config.yaml
dataset: "read English sentences (LibriTTS-R)"
time_shift_ms: 100
targets: ["voice"]
norm: "groupnorm"
widths: [256]
loss: "cross_entropy"
init: "trunc_normal_002"
residual_init: "none"
learning_rate: 0.0067
batch_size: 128
final_lr_fraction: 0.05
warmup_steps: 530
adamw_weight_decay_other_params: 0.05
Rows from block 3, named by matrix and row number. Rows with one number belong to one channel. Each number is 128 + 24 x the weight over its row's rms, rounded and kept within 0 to 255. All counts start at 0.
# filt: filter width-3 conv, dilation 8 (model.blocks.3.filt.weight, 256x256x3), inputs 0-51, a 3 kernel for each
# gate: gate width-3 conv, dilation 8 (model.blocks.3.gate.weight, 256x256x3), inputs 0-51, a 3 kernel for each
# out: residual pointwise conv (model.blocks.3.out.weight, 256x256x1, transposed), outputs 0-127
filt.103 [120 129 127 135 101 111 155 133 123 118 114 128 152 113 108 150  66  96 137 138 104 144 129 134  86 100 144 132 109 117  84 149 155 109 172 115 180 130 127 129 116  96 145 145 104 109 109  80 106 145  60 134 132  96 109 118 145 122 131 146 125  99 132 131 118  47 109 133 131 127 140  98 108 117 141 114 148 133 138 134 127 143 150 109 123 121 126 157  81 145 148 127 149 135 145 126 135 109 145 149  91 135 103 170 166 126 148 114 158 139 131 162 153 122 139 171 111 153  95 178 130 131 113 111 106 138 126 149 140 177 129 127 118 123 149  72 144 138 191 101  86 114 122 108 169  95 118 119  94 112 131 162  85 152 116 116]
gate.103 [154 106 135  86 104 117 161 159 139  96 153 137 161 140 109 104 102 141 126 183 162 126 115 105  94 160  97 144 131 142 152 148 151 161 126 112 153  96  87 113 135 143 109 133 196 147 159 102 136 155 103  96 141 109 122 128 136  94 140 128 135 104 104 139 158 161 114 132 140 125 162 120 138 127 105 124 183 156  87 151  89 134 156 118 104 123 137 138 138 164 158 102 115 115 127  97 125 154 120 118 102 122 138 120  81 139 144 108 117 129 129 150  96 135 154 142 157 136 138 150 167 106 137 114 141 111 148 145 143 125 119 157  98 154 165 142 129 106 131 142 117 119  78 148 101 126  71 144 143 104 137 118 134 127 167 115]
out.103 [131 132 146 134 131 129 105 110 127 120 132 152 142 134 160 111 161 122 136 164  90 106  97 148 134 111 166 133 140  82 150 154 104 119 158 128 129 152 106  99  96 164 171 190 105 134 136 109 124 150 131 131 116 123 182 161 159 131 112 141 144 181 111 118 169 124  64 112 137 146 109 132 102 114 160 120 128 159 121 101 149  98 158 121 139 115 118 145 127 145 160 116 142 107 143 100 120 179 152 161 115 111 129 156 123 145 157 145 145 113  84 136 112 118 132 113 143  84 136 157 120 165 103 164  87 138 156 111]
filt.104 [135 141 145 164 131 123  93 160 123 117 127 127 136 191 149 109 125 139 113 132 135 155 147 136 123 138 114 120 166 118 147 157 161 148 120 129 133 139 138 143 156  79 118 149  91 139 161 111 162  48 109 137 130 166 132  93 165 109 184 117 124 148 156 135 155 138 147 146 132 128 133 110 113 162 124  95 120 124  98 132 105 159 142 118 121 129 145  84 122 137 144 171 130 147 134 146 127 148 134 102 143 147  81 149 129 118 138 128 108 180 136 143 133 150 115 124 104 137 151 105 174 135 177  67 140 122 148 131 144 136 115 134 118  86 126 114 122 157 175  96 123 146 117 138 124  99 149 129  85 114 149  81 134 122 178 119]
gate.104 [164  97  80 166  95 103 135 112 131 108 108 147 152 122 104 157 122 144 147 135 159 110 129 105  95 110 113 165 139 124 112 133 119 111  80 101 144 142  69 162 148 145 136 106 115 126 107 109 142 173 157 122 129 146  92 106 103 177 106  96 139 146 102 146 107 127 140 132 147 125 124  54 163  99  74 132 108 113 136  99 155 130  89 124 139 121 139 142 146 137 161 143 112 142  97 146 153 177 134  99 114 131 137 164 136 147 144 155 130  98 116 106 103 136 141 156 146 113 158 157 141 132 146 198 113  97 100 150  88 178 121 110 149 167 159 149 127  96 105 101 117 169  91  86 137 118 107 124 181 156 148 124 120 173 116 165]
out.104 [135 123 108 143 152 110 151  97 138 122 137 137 136 117 135 130 114 175  92 127 144  97 131  73 175 153 105 148 127 128 109 121 141  86 118  88 140 116 103 156 126 114 152 148 154 138 134  90 149 109 157  88 143 119 124 128  98 121 160 126 125 105 148 126 113 151 140 193  98 148  99 117 117 133  77 169  93 107 112 108 137 115 126 163  93 139 140 109  58  96 159 122 148 181 147 110 159 147 132 125 121  94 106 141 115 134 150 148 135 147 101 143 137 157 154 102 114 112 144 140 121 108 123 125 117 135 136 121]
filt.105 [156 127 144 123 121 109 110 124 125 134 107 186 171 127 102 106 116 138 136 147 121 120 149  61 123 116 127 130 111 159 108 158 143 126  98 148 127 144  98 155 130 180 114 137 165 124 141  90 126 146 147 163 127 148 153 149 139 131 138 119 110 131 126 146 114 159 150 118 136 122  96  93 122 113 108 149 110 174 140 115  78 112 121  90 123 132 152 113 117 117 143  98 147 117  83 108 123  95 121 109 139 126 127 147 103  69 132 169 142 162  36 151 130 120 154 147 169 145  97 173 126 151 165 166 131 109 130 120 131 136  93  91 140 112 163 102 134 156 145  71 132 164 147  62 137 138 123 108 131 104 106 153 100 166 117 106]
gate.105 [111 115 129 120 167 159  86 114 164 138 154 187 129 163 140 176  95 133 150 126 154 165 149 152 120 109 143 150 118 136  81 116 103 120 130  80 158  87 131 176 133  95 132 125 161  91 114 137 151 146 103 122 122 113 163 128 105 133 121 149 102 136 141 133 107 155 113 151 120 145 122 105 131 153 116 167 122 143 126 168 148 141 110 115 133 101 121 115 104  90 106 101 132 105 113 115 175 103 131 162 131 169 120 135 134 128 108 124 137  78 147 116 124  87 115 157 131 139  97 165 123 107 135 149 140 109 125 100 140 123 105 131 130 155 131 100 139 104 111 118 128 105  91 118 151 116 153 175  99 124  81 166 136 141 107 155]
out.105 [ 85 155 126 118 104 124 142 130  90 119 109 122 151 170 155 103 124 118 151 102 137 104 108 155 121 117 148 143 102 107 123 101 111 128 120 147 131 106 118 108 123 126 100 151 115 146 103 165 216 105 115 193 159 106  95 118 138  76 164 132 111 144 107 111 181 100 112 107 126 143 117 102 130 146 133 116  91 119 112 119 141 125 129 141 163 159 140 135 133 131 152 124 179 139 153 115 123 129 126 124 130 164 126 148 144 159 122 139 131 115 159 122 117 177 110 108 113  99 134  95 148  91 130 123 138 152  98  94]
filt.106 [132 153 103 116 140 117 152 132 123 116 111 133  87 150 145 152 134 110 111 119 189 130  96 120  91 125 122 157 125 151 159 128 140 127 185 192 135 113 118 132 140 122  75 117 119 119 136 124 129 175 115 165 154 120 144 146 107 107 133  79  96 125 142 135 112 110 134 145 120  78 163 130 141 106 126  77 134  86 164 174  91 141 132 104  99 136 105  90 125 131 128 116 131 143 113 172  92 155 146 102 133 130 128 143 163 163 128 170  99  98 160 150 113 116  88  94 131 147 171 138 140 114 152 149 173 125 121 180  91 141 184 175 136 103 143  96 122 133 131 176 111  77  96 138 128 187 120 165 107 145 117 166 121 154 141 137]
gate.106 [ 61 123 159 136 121  95 104 106 122  95 110 137 150 119 101 126 105 118 108 132 106 118 112 134 144 155 144 108 146  81 122 177 125 184 118 128 162 144 123 165 122 124 159 151 135 157 108 153  94 141  90 140 140  94  90 149 125 128 143 113 108 124 133 162 114 127 159  98  95 125 135 118 137 109 122 111 173 146 118 135 110 135 104 139 153 128 131 108 103 115 114 118 132 119 155 172 104 124 129 128 130 143 135 135 167 161 105 109 152 133 100 137  79 107 128 132 177 150 135 104 100 133 135 135 144 134 185  82 158 108 144 136  95 126 126 144 140 129 122 151 116  69 143 139 142 173 114 134 139 140 126 145 111 149 119 122]
out.106 [ 78 107 114 139 109  74 119 168 133 123 163 150 159 123 132 142 115 144 134 111 114 124 103 165 113  95 137 171 136 118 131 145 132 137 120 126 105 132 113 133 148 157 133 104 119 115 120 108  83 146 143 140 110 108 133 121 104  96 119 104 147 149 125 169 149 121 165 129 172 130  85 125 128  99 108 145 113 126 180 136 109 137 179 101 106 144 144 111 119 106 131 133 136 127  94 104 146 127 126 138 160 102 153 112  79  88 136 117 120 147  82 133 141 131  91 126 159  95 119 149 111 115 146 158 104  93 157  89]
filt.107 [153 148 106 111  91  99 103 131 139  97 116 116 123 115 140 104 111 102  86 119 105 144 116 104 116 143 128 148 122 100 139 146 122 149 161 127 110 149 127 133 178 133 141 118 174 108 131 153 180 134 156 158 143 151 134 101 102 117 165 167 152 132  80  99 148 143 133 149 146 165  95 106 120 101 133 156 170 185 143  96 144 151 107 127 160 165 131 127 122 140 127 145 150  95 141 155 147 117 131 114 147 129 133 124 137 130 152  93 129 119 101 136 135 115 119 121 157 130 158 130  99 163 128 126 117  78 133  83 162 133 109 126 124 150  69 148 122 116 110 163  95 110 170 128 167 140 163 152 122 163 102 165  81 157 135 154]
gate.107 [113 188 118 175 112 120 107 112 114 155  89 151 110 123 138 155 134 140 163 156 115 103 152  90 110 129  89 111 156 146 126 148 116 131 113 112  96 104 154 152 117 121 145 153 135 119 112  87 139 157 139 119 160 116 130 128 121 127  70 122 146 123 124 153 117 140 143 109 152 150 107  67 140 131 151 153 151 148 113 114 154 183 162 150 146 161 154 185 155 152 123 140 106 127 125 142 146 124  93 177 132 135 163 133 121  89 120 148 130 113 118 143 169 106 138 146 134 159 141 145 141 146 140 117 140 119 122 151 110 150 124 125 126 134 141 121  90 132 101 140  93 101 152 142 147 126 132 124 152  98  97 105 106 136 105 130]
out.107 [132  91 128 150 161 100 105  97 140 149 176 162 133 146 140 128 170 124 184 144 124 132 100 109 147 187 143 130 108 121 141 153 131 160 109 146 129 155 130  87 154 101 144 186 125 135 134 154 132 153  92 109 148 169 123 133 137 145 114 100 133 125 125 122 132 154 109  88 143  96 143 135 144 118 146 130 155  69 126 105 109 118 122 143 104 100 144 134  89 145 157 148  85 133 167 151 133 146 130 147 143 104 120 142 139 149  91 168 137 145  89 157 176 124 116 126 105 105 115 172 137 104 162 135 103 154 125  77]
filt.108 [119  76 148 102 109 117 140 108 119 128 157 151 111 124 107 139 126  93 142 130  81 141 149  91 141 127  98 116 137 113 142 116  91 140 100 101 112 153 112 165 132 125 127 133 112 143 133 119  78 161 134 105 148 137 103 132 124 137 126  72 147 146 143  91 143 152  85  84  99 162 162 107 117 138 147 108 160  94 132 121 159 119 130 145 171 143 108 121  77 110 168 128 100 154 124 137 101 122 126  94 112 148 124 131  99 136 107 146 142 153 129 137 136 159  99 122 108  89 107 126 128 122 132 135 122 144 122 111 142 145 133 110 122 141 127  69 107 161 136 137 130 121 145 148 129  84 138 175 170 107 142 131 146 139 122 132]
gate.108 [157 134 113 135 141 154 123 150 114 101 111  85 160 111 130 143 106 107 151  98 152  93 140 126 124 147 119 139 114  82 108  80 100 134 167 150 138  96 139 145 192 127  95  66 109 182 115 100  72 119 125 116 102 155  76 146 133  97 164 130 116 119 142 136 175 124 116 140 144  71 132 108 101 154 127 118 120 127 108 146 127 122 146 124 123 155 108 105 124  78 119  86 129 107 134 118 145 133 126 152 154 124 155 106 139 131 115 121 118 117 115 144 152 156 108 132 151 138 130 137 113 114 159 198 161 141 134 128 144 140 127  98 144 146 121 105 117 177 122 139 127 161 104 110 114 136 111 162 103 114 154 132 144 130 158 155]
out.108 [ 99  75  77 109 131 156 123 104 119  69 128 135  93 130 137 162  85 147 116 117 163 143 115  81 165 123 159 110 120 133 137  55  80  80 148 135 127 191 105 116 124 136 128 107 124 103  58 178 134  94 135  98 190 122 117 145 161 128 119 124 143 151 130 147 140 125 114 133 160 137 142 153  98 112 160 141 146 151 118 135 129  68 186 156 121 120 109 139 148 147 129 159 143 132 135 139 134 126 107 133 110 135 178 117 127  98 140 167 128 103 111 166 102 144 168 130 134 117 105  47 126 139 117  98 142 128 132 161]
filt.109 [134 111 122 112 179 135 118 143 136 143 142 118 118 121 138 135 102 114 132 160 140 170 118 126 130 150 137 152 165 121 161 113 109 127 128 146 131 123 140 137 114 132 144 132 115 133 111 102 179 118 123 120 150  95 155  83 122 103 153  91  97 104 106  92 110 117 113 139 131 192 126 125 155 134 113 145 136 146  98 152 155 153 105 143 141  98 108 172 155 128 135 124 109 122 130 102 132 153 126 136 139  93 142 156 112 112 103 141 111 109 125 125 112  98 106 119 154 126 104 139 145 123 111 114 134 114 125 129 123 167 110  85 133 156 136 152 137 149 133 155 119 125 125 116 161 123 128 102 135 116 131  55 158 108 128 158]
gate.109 [140  97 154  98 141 120 133 123 117 118 102 110 125 134 153 128 123 116  91 120 152  71 137 122 132 127  95 126 161 130 109 140 109 123 106  94 127 153  99 144 109 126 106 126 122 148 105 138 131 134  87 131 152 126 107 110 113 119 149 126 117  99 161 135 155 124 142 134 134 167 114 142 143 119 128  92 152 139 143 120 122 132 146 122 121 143 143 103 138 147 197 141 129 129 125 113 114 147 133  68 154 119 148 143 143 136  86 191 125 117 151 133 128 132 130 102 112 121 172 158 165 115  71  95 114 126 158 135 114 159 155 158 105 114 107 103  86 118 115 136 148 123 134 146 148 138 109 121 156 125 124 155 138  99 125 133]
out.109 [119 142 163 140 177  86 147  97 157 144  99 118 153  99 142  94 121  72  84 126 112 125 126 163 116 139 129 113 121 121 160 147 105 122 124 119 149 199 160  87 125 106 125 105 136 122 127 148 118 130 130 113 135 117 127 144 124 136 114 111 138 126 121 138  92  73 172 140 129 138 138 131 133 114 168 111 120  91 170 135 130 145 163 121  98 128 134 156  85 100 126 114  96 111 106 127 145 170 140 153 144 137 183 148  96 117 128 104 113 129 123 112 112 143 103 162 139 155 142 157 117 116 133 132 133 165 154 121]
filt.110 [164 143 100 102 129 138 122  94 130 126 122 119 139 145 116 143 122 120 137 124 100 123  68 128 190 118 117 134 109  75 125 139  96 161 150 143 137 138 133 110  84 116 134 148 146 193  78 115  97  96 167  97  99 117 154  85 142 164 108 152 135 147 118 121 120  99 132 153 138 181 122 161 164 115 148 113 112 163 130 151 140 104 102 107 168 121 144 147 120 185  85 133 106 133 136 141 115 164 159 148 141 134 165 122 176 160 117 110 174 118 108 207 132 127 119 100 131 123 135 139 118 158 107 128  86 154 149 126 120 151 107 160  93 135 147 127 107 124 132 139 117  98 107 152 165 115 164  86 147  96 167 142 108 146 121 131]
gate.110 [145  61 110 156 172 129 132 148 125 106 154 121 111  89 119 102 134 115 114 113  95  96 132 152 136 118 124 133 152 123  84  96 152 129 136 117 152 128  98 111 116 166 139 159 123 144 138 154 147 140  99 116 122 142 131 120 152 108 107 147 141 126 167 112 142 172 163 145 117 157 113 173 130  75  80  98 124 133 106 126 111  90 148 117  92 129 147 133 113 115 123 133 129 148 157 151 105 118 132 112 164 110 130 109 103 159 107  93 178 171 164 123 113 124 148 101 127 114 118 120 118 122 126 154 115 141 110  87 160 147 106 124 122 146 149  86 191 129  82 113 122 103 119 145 121 111 166 113 120 134 125  98 130 136 143  96]
out.110 [164 141 165  87 120 141 130 110 143 116 141 157 140 121 159 150 132 156 165  73  93 103 157 144  91 116 103 152 111 149 155 110 123 134 105 149 169  99 151 179 133 125 145 177 117 147 104 144 135 140 141 154 153 120 146 115 107 135 132 146 135 123  96 154 141 131 110 137  97 143  91 151 127 122 157 118 135 117 107 147 152 115 109 131 157 110 120 153 133 135 121 103 123 115 106 132 115  97  83 133 121 136 137 139 141 111 168 170 122 110 115 133  93 101 104 144  97 151 149 107 113 125 170 130 142 121 145  75]
filt.111 [129 125 153 131  97 110 136 149 158 119 128 112 131 133 147 110 172 135 192 107 151 151 125 151 143 101 155 147 138 116 129 129 121 139 139 112 104  88 169 115 161 159 123 136 110 115 108 126 133 152  80 140 161 119 137 150  90  79 118 163 173  78 113 144 128 161  92 114 114 123 119 112 116 110 126 148 115 128 171 124 108 131 147 117 103 142 114 124 125 140 126 134 122 150 157 130 125 112  97 154 127 126 100 151 123  98 166 122 191 128  84 168 153 103  93 142 126  93 149 153 156 134 104 141  83 136 137 122 176 167 120 149 150 147 138 121 114 147 138 139 130 117 132 165 132 128 141 130 155 120 126 119 100 114 147 142]
gate.111 [116 170  88  75 131 109 138 140  76 150 131 146 129 102 129 126 117  96 142 126 109 114  77 142 133 181 134 112 120 116 152 117 122 153 155 137 152 116 125 118 136  90 130 155  75 117 125  94  66 168 161 149 125  88 141 123 120 117 157 135 153 134 103 114 143 133 142 128 120 138 119  84 167 100 117 104 136 128 113 124 120 109 139 135 143 146 122 154 142 101 130 118  99 123 119 135 140 106  99 101 166 145 165  96 138 118 134 156 107 105 142  94 108 111 163  80 183 144 152 151 108 152 128 153 129 159 140  88 112 132 150 129 107 116 122 139 107 141 168 131  86 120 115 130  70 133  80 151  98 145 122  88 140 126 115 109]
out.111 [142 127 143 131 129 136 143 116 134 120 149 122 132 162 100 116 118 163 155 130 159 123 113 101 151  89 139 119  73 102 115 114 119 136 119 119 162  82 165 111  80 141 117 102  96  96 150 159 166 119 109 163 148 123 130 139 170 145  97 145 124  89 114 149 135  85 124 149 139  87 126 145 125 110 121 147 139 141 116 134  88 119 149 119 110 155 102 115 137 102 132  63 115 122 105 127 150 124 141 154 134 106 140 157 148 115 144 120 125 127 100 137 152  91  99 142 124 146 128 142  94 123 146  95 148 148 122  85]
filt.112 [136 114 108 155 138 114 153 141 105 172 101 101 157  98 131 139 140  93 156 174 133 138  98 124 120 114 156 137 125 119 114 117 120 191 133 156 131  92 132 138 144 123  97 106  79 153 130 171 148 122 138 115 149 116 136 132 116 166 146 142 135 107 129 139 133 131 141 137 126 114 135 114 125  98 119 151 197 169 132 157 138 123 141  83 157 157 119 143 146 139 155 180 137 106 141 127 104 137 108 173  97 101 136 182 139 120 109 116 134 144 154 148 150 123 140 168 102 174 132 133  94 116 143 135 124 131 145 115 124 173 112 145 135 143 104 133 114 166 103 188 161  94 101 121 111 139 138 112 124 109 153  99 162 121 130 128]
gate.112 [133 159 151 117  93 104 139 113 112 149  85  88 124 130 116 162  98 158 151 121 134 118  99 105 119 124 123 149  59 136 105 124 174 109 133 111 126 145 109 149 115 143 108 121 113 156 137 133 113  91 106 128  92 145 124 126 102 180 169 119 135 133 176 129 121 125 150 155  93 131 146  88 157 102 118 174 128 137 109 133 136 124 116 146  84 119 128 110 107 129 101 155 128 103 173 100 111 122 170 155 134 141 140 151 155 115 101 126 124  85 130 147  96 126  97 107 105 159 157 140 109 149 133 137 129 134 137  94 111 115 129 145 156 118 124 131 125 108 107 123 136 140 162  92 173 160 138 150 122 166 105 170 127 109 123 157]
out.112 [148 103 157 136 125 111 120 124 153 113 160 155 140 150 137 148 153  81 101 120 112 103 141 140 120 111  99 177  47 110 103 138  94 122 148 118 122 168 141 135 100  90 134 147  97  89 126 149 102  74 135 174 104  96 141 119 162 124  91 109 134 129 106  99 147 119 121  73 114 134  82 164 106 103 124 119 141  90 101 172  98 120 138 143 100 117 126 133 130  99 141 106  78 157  63  93 130 122 139 115 186  90 128 162 134 117 112 149 112  84 138 146 126 141  88 125  99 130 111 131 112 149 127 127 133 128 143 104]
filt.113 [142 159 148  97 169 130  85  83 128 115 104 145  99 128 141 111 149 101 143  93 153 143 147 134 137 148 137 150 136 198 148 127 158 115  87  97 113 134 150 131 123 126  79 117 122 129 119 106  58 184 137  99 132 121 159 116 132 115 124 104 140 128 138 117 137 148 133 176 133  76  72 157 152 112 145  95 164 109 131 129 126 133 149 162 136 136 101 128 100 129 144 128 121 132 111 101 115 122 119 142 156 115 130 116 131 144 170 111 138 123 115 139 180 111 178 173 127  88 116 121 144 132 135  89  84 114 142 140 169 138 134 134 133 114 131 142 138 134 140 126  97 128 131 116 138 119  97  88 113 102 141 130 113  99 130 143]
gate.113 [117 124 116 149 154 140 145 122 166 141 116 147  88 111 108  99  83 158 130 132  84  98  90 123 126 132 156 130 103 164 121 143 136 142 109  77  86 151 129 166 114 162 130 116 117 147 143 102 147 132 151 169 113 138 128 139  90 129 170 154 138 131  78 122 133 111 133 109 103 126 151 117 113 120  86 173 146 142 129 128 122 153 124 114 106 127 139 115 131  96 163  97 178 143 111 129 111 137 139 138 136 166  96 106 104 146 143 145 143  64 148 136 104 141  80 121 139 119 121 121 115 122 159 109  79 158  99 163 110 108 143  95 137 141 133 176 131 130 140 108 139 118  96 123  90 165  96 112 185 147 144 155 147 101 131 172]
out.113 [130 118  96 124 107  82 125 155 110 137 145 132  73 112 122  89 160 163 127 150 129 137 127 177 119 124 101 136 172 135 100 145 115 167 153 120 139 167 156 149 118 175 153 137 102 100  97 120 132 148  97 129 166 128 168 128 159 151 140 136 135 121 197 120 109 183 166 158 133 102 115 149  90 136 103 151 134 147 165  86 138 121 103 106 135 100 152 120 148 148 132 136 137 108 202 142 104  74 123 146 118 113 131 150 130 143 158 130 132 176 151  92 152 147 147 145 116 108 103 124 194 132 127 125 103  79 101  89]
filt.114 [136 117 136 162 130 106 151 141 109 160  89 142 144 140 121  86 183  78 105 150 120 121 132 105 129 127  96 125 179 110  85 164  95  87 147 104 152 124 143 153 121 124 145 152 125 114 139 146 132  99  71 134 142 121 123 134 143 149 111 144 113 122  94 129 104 123 152 117 153 146  87  75 123  98 119 129 107 109 132 150  92 156 113 156 151 144 136 128 120 141 140 126 159 134 108 121 103 121 143 119 102 141 166 133 125 120 200 102  96 175  86 151 106 124 134 192 142 161 112 128 140  91 122 114 105 129 135 115 212 114 132 130 148 142 147  99 132 148 131 111 114 125 138 159 139 122 111 100 111 107 105 123 105 127  94 138]
gate.114 [169 117 115  95 127 132  96 129 127 112  96 133 144 125 131 136  72 171 150 157 194 138 114 132 138  96 162  90 127 115 150  98 109  77 136 136 154 124 108  97 145 155 124 112 127 103 136 139 142  92 129 143  96 147 163 124 162 135 199 122  92 132 122 137 107 146 121 121 166 131 102 125 130 166 115 149 141 124 112 106 157 118 135 134 193 123 125 172  72 151 114  98 104 137 118 134 136 135 141 131 118 151 155 154 129 115 147 176 122 117 188 115 132 182 138 156 116 150 163 117 142 111 137 117 106 146 125  82 131 121  76 143 117 133 180 142 162 125 121 147 123 116 156 138  90 113 121 129 168 116 110 167 108 107  78 198]
out.114 [132 126 110 107 149 156 140 143 145 105 154 155 152 138 123 131 121 133 145 167 110 124 134 161 135 117 147 138 154 105 177 115 136 164 132 130 132 188 105  86 108 179 176  82 168 132 122 107 169 134 102 171 126 104 126 125 159 101 147 119 131 104 139  95 132 125  74  92 114 130 101 139 115  66 201 133 121 114 128 153 126 112 152 139 172 130 138 165 151 161 139 134 137 103 102 150 166 146 141 133 111 163 113 132 151  78  99 121 128 122 128 162 108 148 133 108 134  76 154 128 181 104 146 129  92 140 103  97]
filt.115 [140 172 112 139 160 166 103 140 124 107 177  88 133 135 128 157 144 107 174 147 126 166 148  94  91 121 153 146 157  81 156 125 154 127 120 109 119 127 138 102  94  90 128 133 150 158 127 123  62 106 109 136 123 124 134 112 114  96 123 157 140 118 105 134 102 128 137 145  92 144  64 144 160 105 154 112 149 148 135 127 130 151 121 120 138 149 153  46 140 140 100 129 126 105 112 130 146 139 107 108 138 137 116 121 114 170 116 140 119 126 149 175 110 139 141 100  90 134 129 103 135 111 127 127 109 171 143 116 116 127 135 139 104 136 102 126 116 139 112 103 124 135  92  94 166 121 128 142  75 101 122 126 128  99  96 122]
gate.115 [133 143 113 114 110 128 102 122 149 110 130  81 152 126 106 142 111 115 113 116 135 146 139 140 153 175 134  84  95 148 126 129 137 124 168 127 136 187 108 136 179  71 162  84 134 151 138 137 113  89 146 142 116 137 113 108 127 146  92 134 147 147 116 111 116 112 132 125 120 137 154 123 131 107 157 107  85 125 129 146 102 129 108 109 168 123 125 123 182 148 112 133 143 121 141  89 145 149 120 103 125 133 111 167 123  99 118 160 150 118 109 116 119 137 169 106 112 104 135 130 124 115 124 126 115 125 113 115 117 183 161 115 145 120 118 113 149 121 148  93 160 125 125  87 113 133 119  90 117 106 181 156 166 106 149 130]
out.115 [120 140  80  87 131 143 100 152  81 106 134 108 127 148 142 140 140 121  96  92 106 149 119 154 121 161 135 106 120 166 115 132 116 127 121 139 174 135 119 150 115  79 108 111 139  93 135 108 122 122 108 130 130 174 136 104 133 108 150 132 128  80 162  82 161 158 137 131 118 136 112 116 149 130 121 141 140 103 103 113 141 142 113 142 126 151 127 127 107 117 125 119  85 128 140 129 111 119 125 153 121 120 124 118 124 120  96 132 172 126 197 112 131 112 139  73 100  93 136 163 144 137 103 143 108 155 107  99]
filt.116 [142  99 136 154 118 108 152 104 107 105 158 122 128 133 102 100  59 131  89 155 127 119 103 133 123 157 113 130 106 112  79 147 135 121  88 112  81  78 143  97 128 181 135 138 131 162 187 140 102 132 100 123 106 121 131 138 140  63 101 139 103 143  97  93 111 125 127 100 127 132 128  76 146 118 130 120  97  87 105 109 102 119 108 146  97 122 123 156 166 144 119 147 132 180 132 113 134 125 101 126 133 109  92 113 138 164 129 137 114 143 103 119 104 112 125 133 105 179 106 125 139 104 136 138  87 132 127 158 111 117 102 116  81 106 117 141 116 136 141 135 135 130 116  93 117  84 124  84  85 146 114 137  98 153 115 139]
gate.116 [152 125 157 124 105 124  89 146 105 143 115 138 140 146 135 141 118  96 156 154  92 108 148 125 159 145  94 111 135 133 117 152  97 146 109 168 137 156 115  99 162 169 108 115 160 136 125 101 143 142  92 112 138  96 121 114 137 122 162 140 151 124 129 135 128 130 111 111 115  86 151 136  76 153 162 123 179 158 111 134 103 120 141  97 149 151 122  82 151 129  89 115 144 157 122 132 105 140 147 132 126 125 182 115  58 108 116 112 152 164 146 159 111 137 133 116 128 154 122 151 159 119 133  96  93 126 168 171 173  86 107 150 120 155 114 131 112 129 116 137  89 130 124 160 106  96 146 124 126 154 114 127  77 125 112 136]
out.116 [133  98 149 119 137 104  96 171 133 156 150 147 131 111 108 122 129 108 136 146 158 123 144  87 111 138 146 140 112 125 145 104  67 163 126 130 151 176 156 128 174 100 111 193 162 129 104 123 111 123 139 105 133 162 128 115 116 104 116 129 144 165 133 118 151 152 145 141 114 101 124 133  92 125 127 144 110 112 121 119 124 152 124 161 108 164 138 123 123  85 109 168 116 139  91 117 137 117 129 136 106 122 110 125  85  85 139 143 163 110 142 117 145  98 106 141 104 120 142 121 140  97  83 124 146 147 130 163]
filt.117 [159 144 120 152  84 109 163 162  97 132  60 142 117 137 147  93 104 143 121 138 165 127  92 147 158 143 169 149 151 111 128 156 108 183 138 149  94 120 142 167 105 140 157 105 123 113  89 138 153 193 102 140  98 164 137  58 125 124  54 128 145 139 119 151  95 126 120  99 115 102 159  95 142 126 130 138 128 157 126 155 121 164  99 140 122  96 108 133 155  78 106  69 130 122 102 117 160 126 154  90 123 126 116 111 130 174 139 129 127 115 144 137 170 137 136 112 107  87 138 153 147 120 156 100 136 108 111 129 149 101 144 132 108 104  91 154 127 148 173 130 109 101 145  97 159 169  93 114 156 114 137 126 152 181 130 117]
gate.117 [155 107 127 120 144 114 131 142 148 120 103 110  99 148 108 154 158 103 108 133 161 113 142 127 137  78 134 100 120 158 131 146 129 130 117  92 104 163 146 132 132 109 123 148 155 112 135 159 109 103 112 125 122 102 135 168 147 156 137 128 134 140 124 130  96 109 114 105 135 143 119 116 138 119 121  97 116 114 121 147 128 128 130 137 129 132 118 119 145  80 156 116 151 147 116 147 104 115 148 138 102 121 154 130 114 117 133 100 119 154 146 142 110 135 136 124 174 144 126 117 108 155 155 177 100 129 134 136 149 127 117 144 107 130 151 132 148 132 139 126 125 112 130 127  98  91 139 114 144 112 132 130 180 127 120  92]
out.117 [102 135 158 148 109 120 119  94 107 157 129  97 110 170 157 104 112 162 157 141 136 144 124 179 131 175  93 114 106 106  81 116 141 148 133 118 147 129 124 133 109 155  81 106 134 120 133 114 106 103 159  80 161 133 104 143  87 131 152 135 157 162 105 148 109  94 149 138  61 125 177  95 122 140 143 119 136 124 147 144 119 186 108 121 108 102 122 132 122 145 105 119 146  97 154 161 131 136 113 172 152 105 121 152 142  98 102  92  68 127 151 127 149 123 106  93 176 130 140 152  91 123 152 147 158 176 140 138]
filt.118 [ 91  91 176 139 124 140 144  95 146  97 116 103 142 123 127  93 131 146 133 111 118 100 109 122 145 124 114 145 123 178 120 145 141 139  96 132 127 156 121 108 124 156 116 148 115 155 153 115 118 173 134 136  86 131 104 134 107 130 143 117 114  82 138 125 132 151 153 109  79 116 139 130 108 117 104 128 130 128 117 159 142 121 117 149 119 117 122 141  77 101 113 127 141  89 125 131 141 124 139 137 145 162 118 138 128 163  93 119 111 131 131 134  87 123 100 109  97 132 169 147 120 142 146 104 100 178  85 153 101 112 133 139 156 137 143 128 153 111 132 152 148 146  99 146 129 178 125 107 113 148 122  79  64 143 107 126]
gate.118 [ 89 120 114 103 120 158 166 133 153 165  82 112 139 161 114 126 167  89 126 140 158 134 125 137 125 131 120 120 106 174 125 147 135 169 133 164 130 134 103 146 141 158 128 114 113 158 105 148 136 118 132  95 107 109 128 108 113 123  99 116 107 122 149  91 101 136 110 108 145 116 144 121 140 119 129 105  92 155 149 133 143 124 126 123 131 132 126 107 111 124 112 115 136 139  97 117 137 180 130  93  95  83 136 148 179  96 140 112  84  98 212 111 171 109 134 126 140 118  97  91 117 122  72 137  98  80 113 126 164 112 180 100 120 108  77 109 127 122 134 133 127 112 128 123  84 117 123 143 120 112  97  84 118 155 128 143]
out.118 [142 141 141 162 118 127 114 107 135 109 155 158 143 103 154  78 119 135 108 113 139 143 119  96 119 133 142 130 120 109 152  98 129 170 129 125 125 147 157 134 131 103 121 133 163 119 107 107 124  90 121 106 121 138 104 127 193 133 124 113 134 143 140  95 154 113  52  96  87 176 152 132 131 102 110 122  96 139  85 152 169 131 102 156 105 139 127  80 152 145  99 100 123 101 131 139 121 113 131 147 123 126 122 130 117 133 160 124 133 101 133 125 109  83 168 114  98 196 123 126 149 140 126 132 180 172  92 125]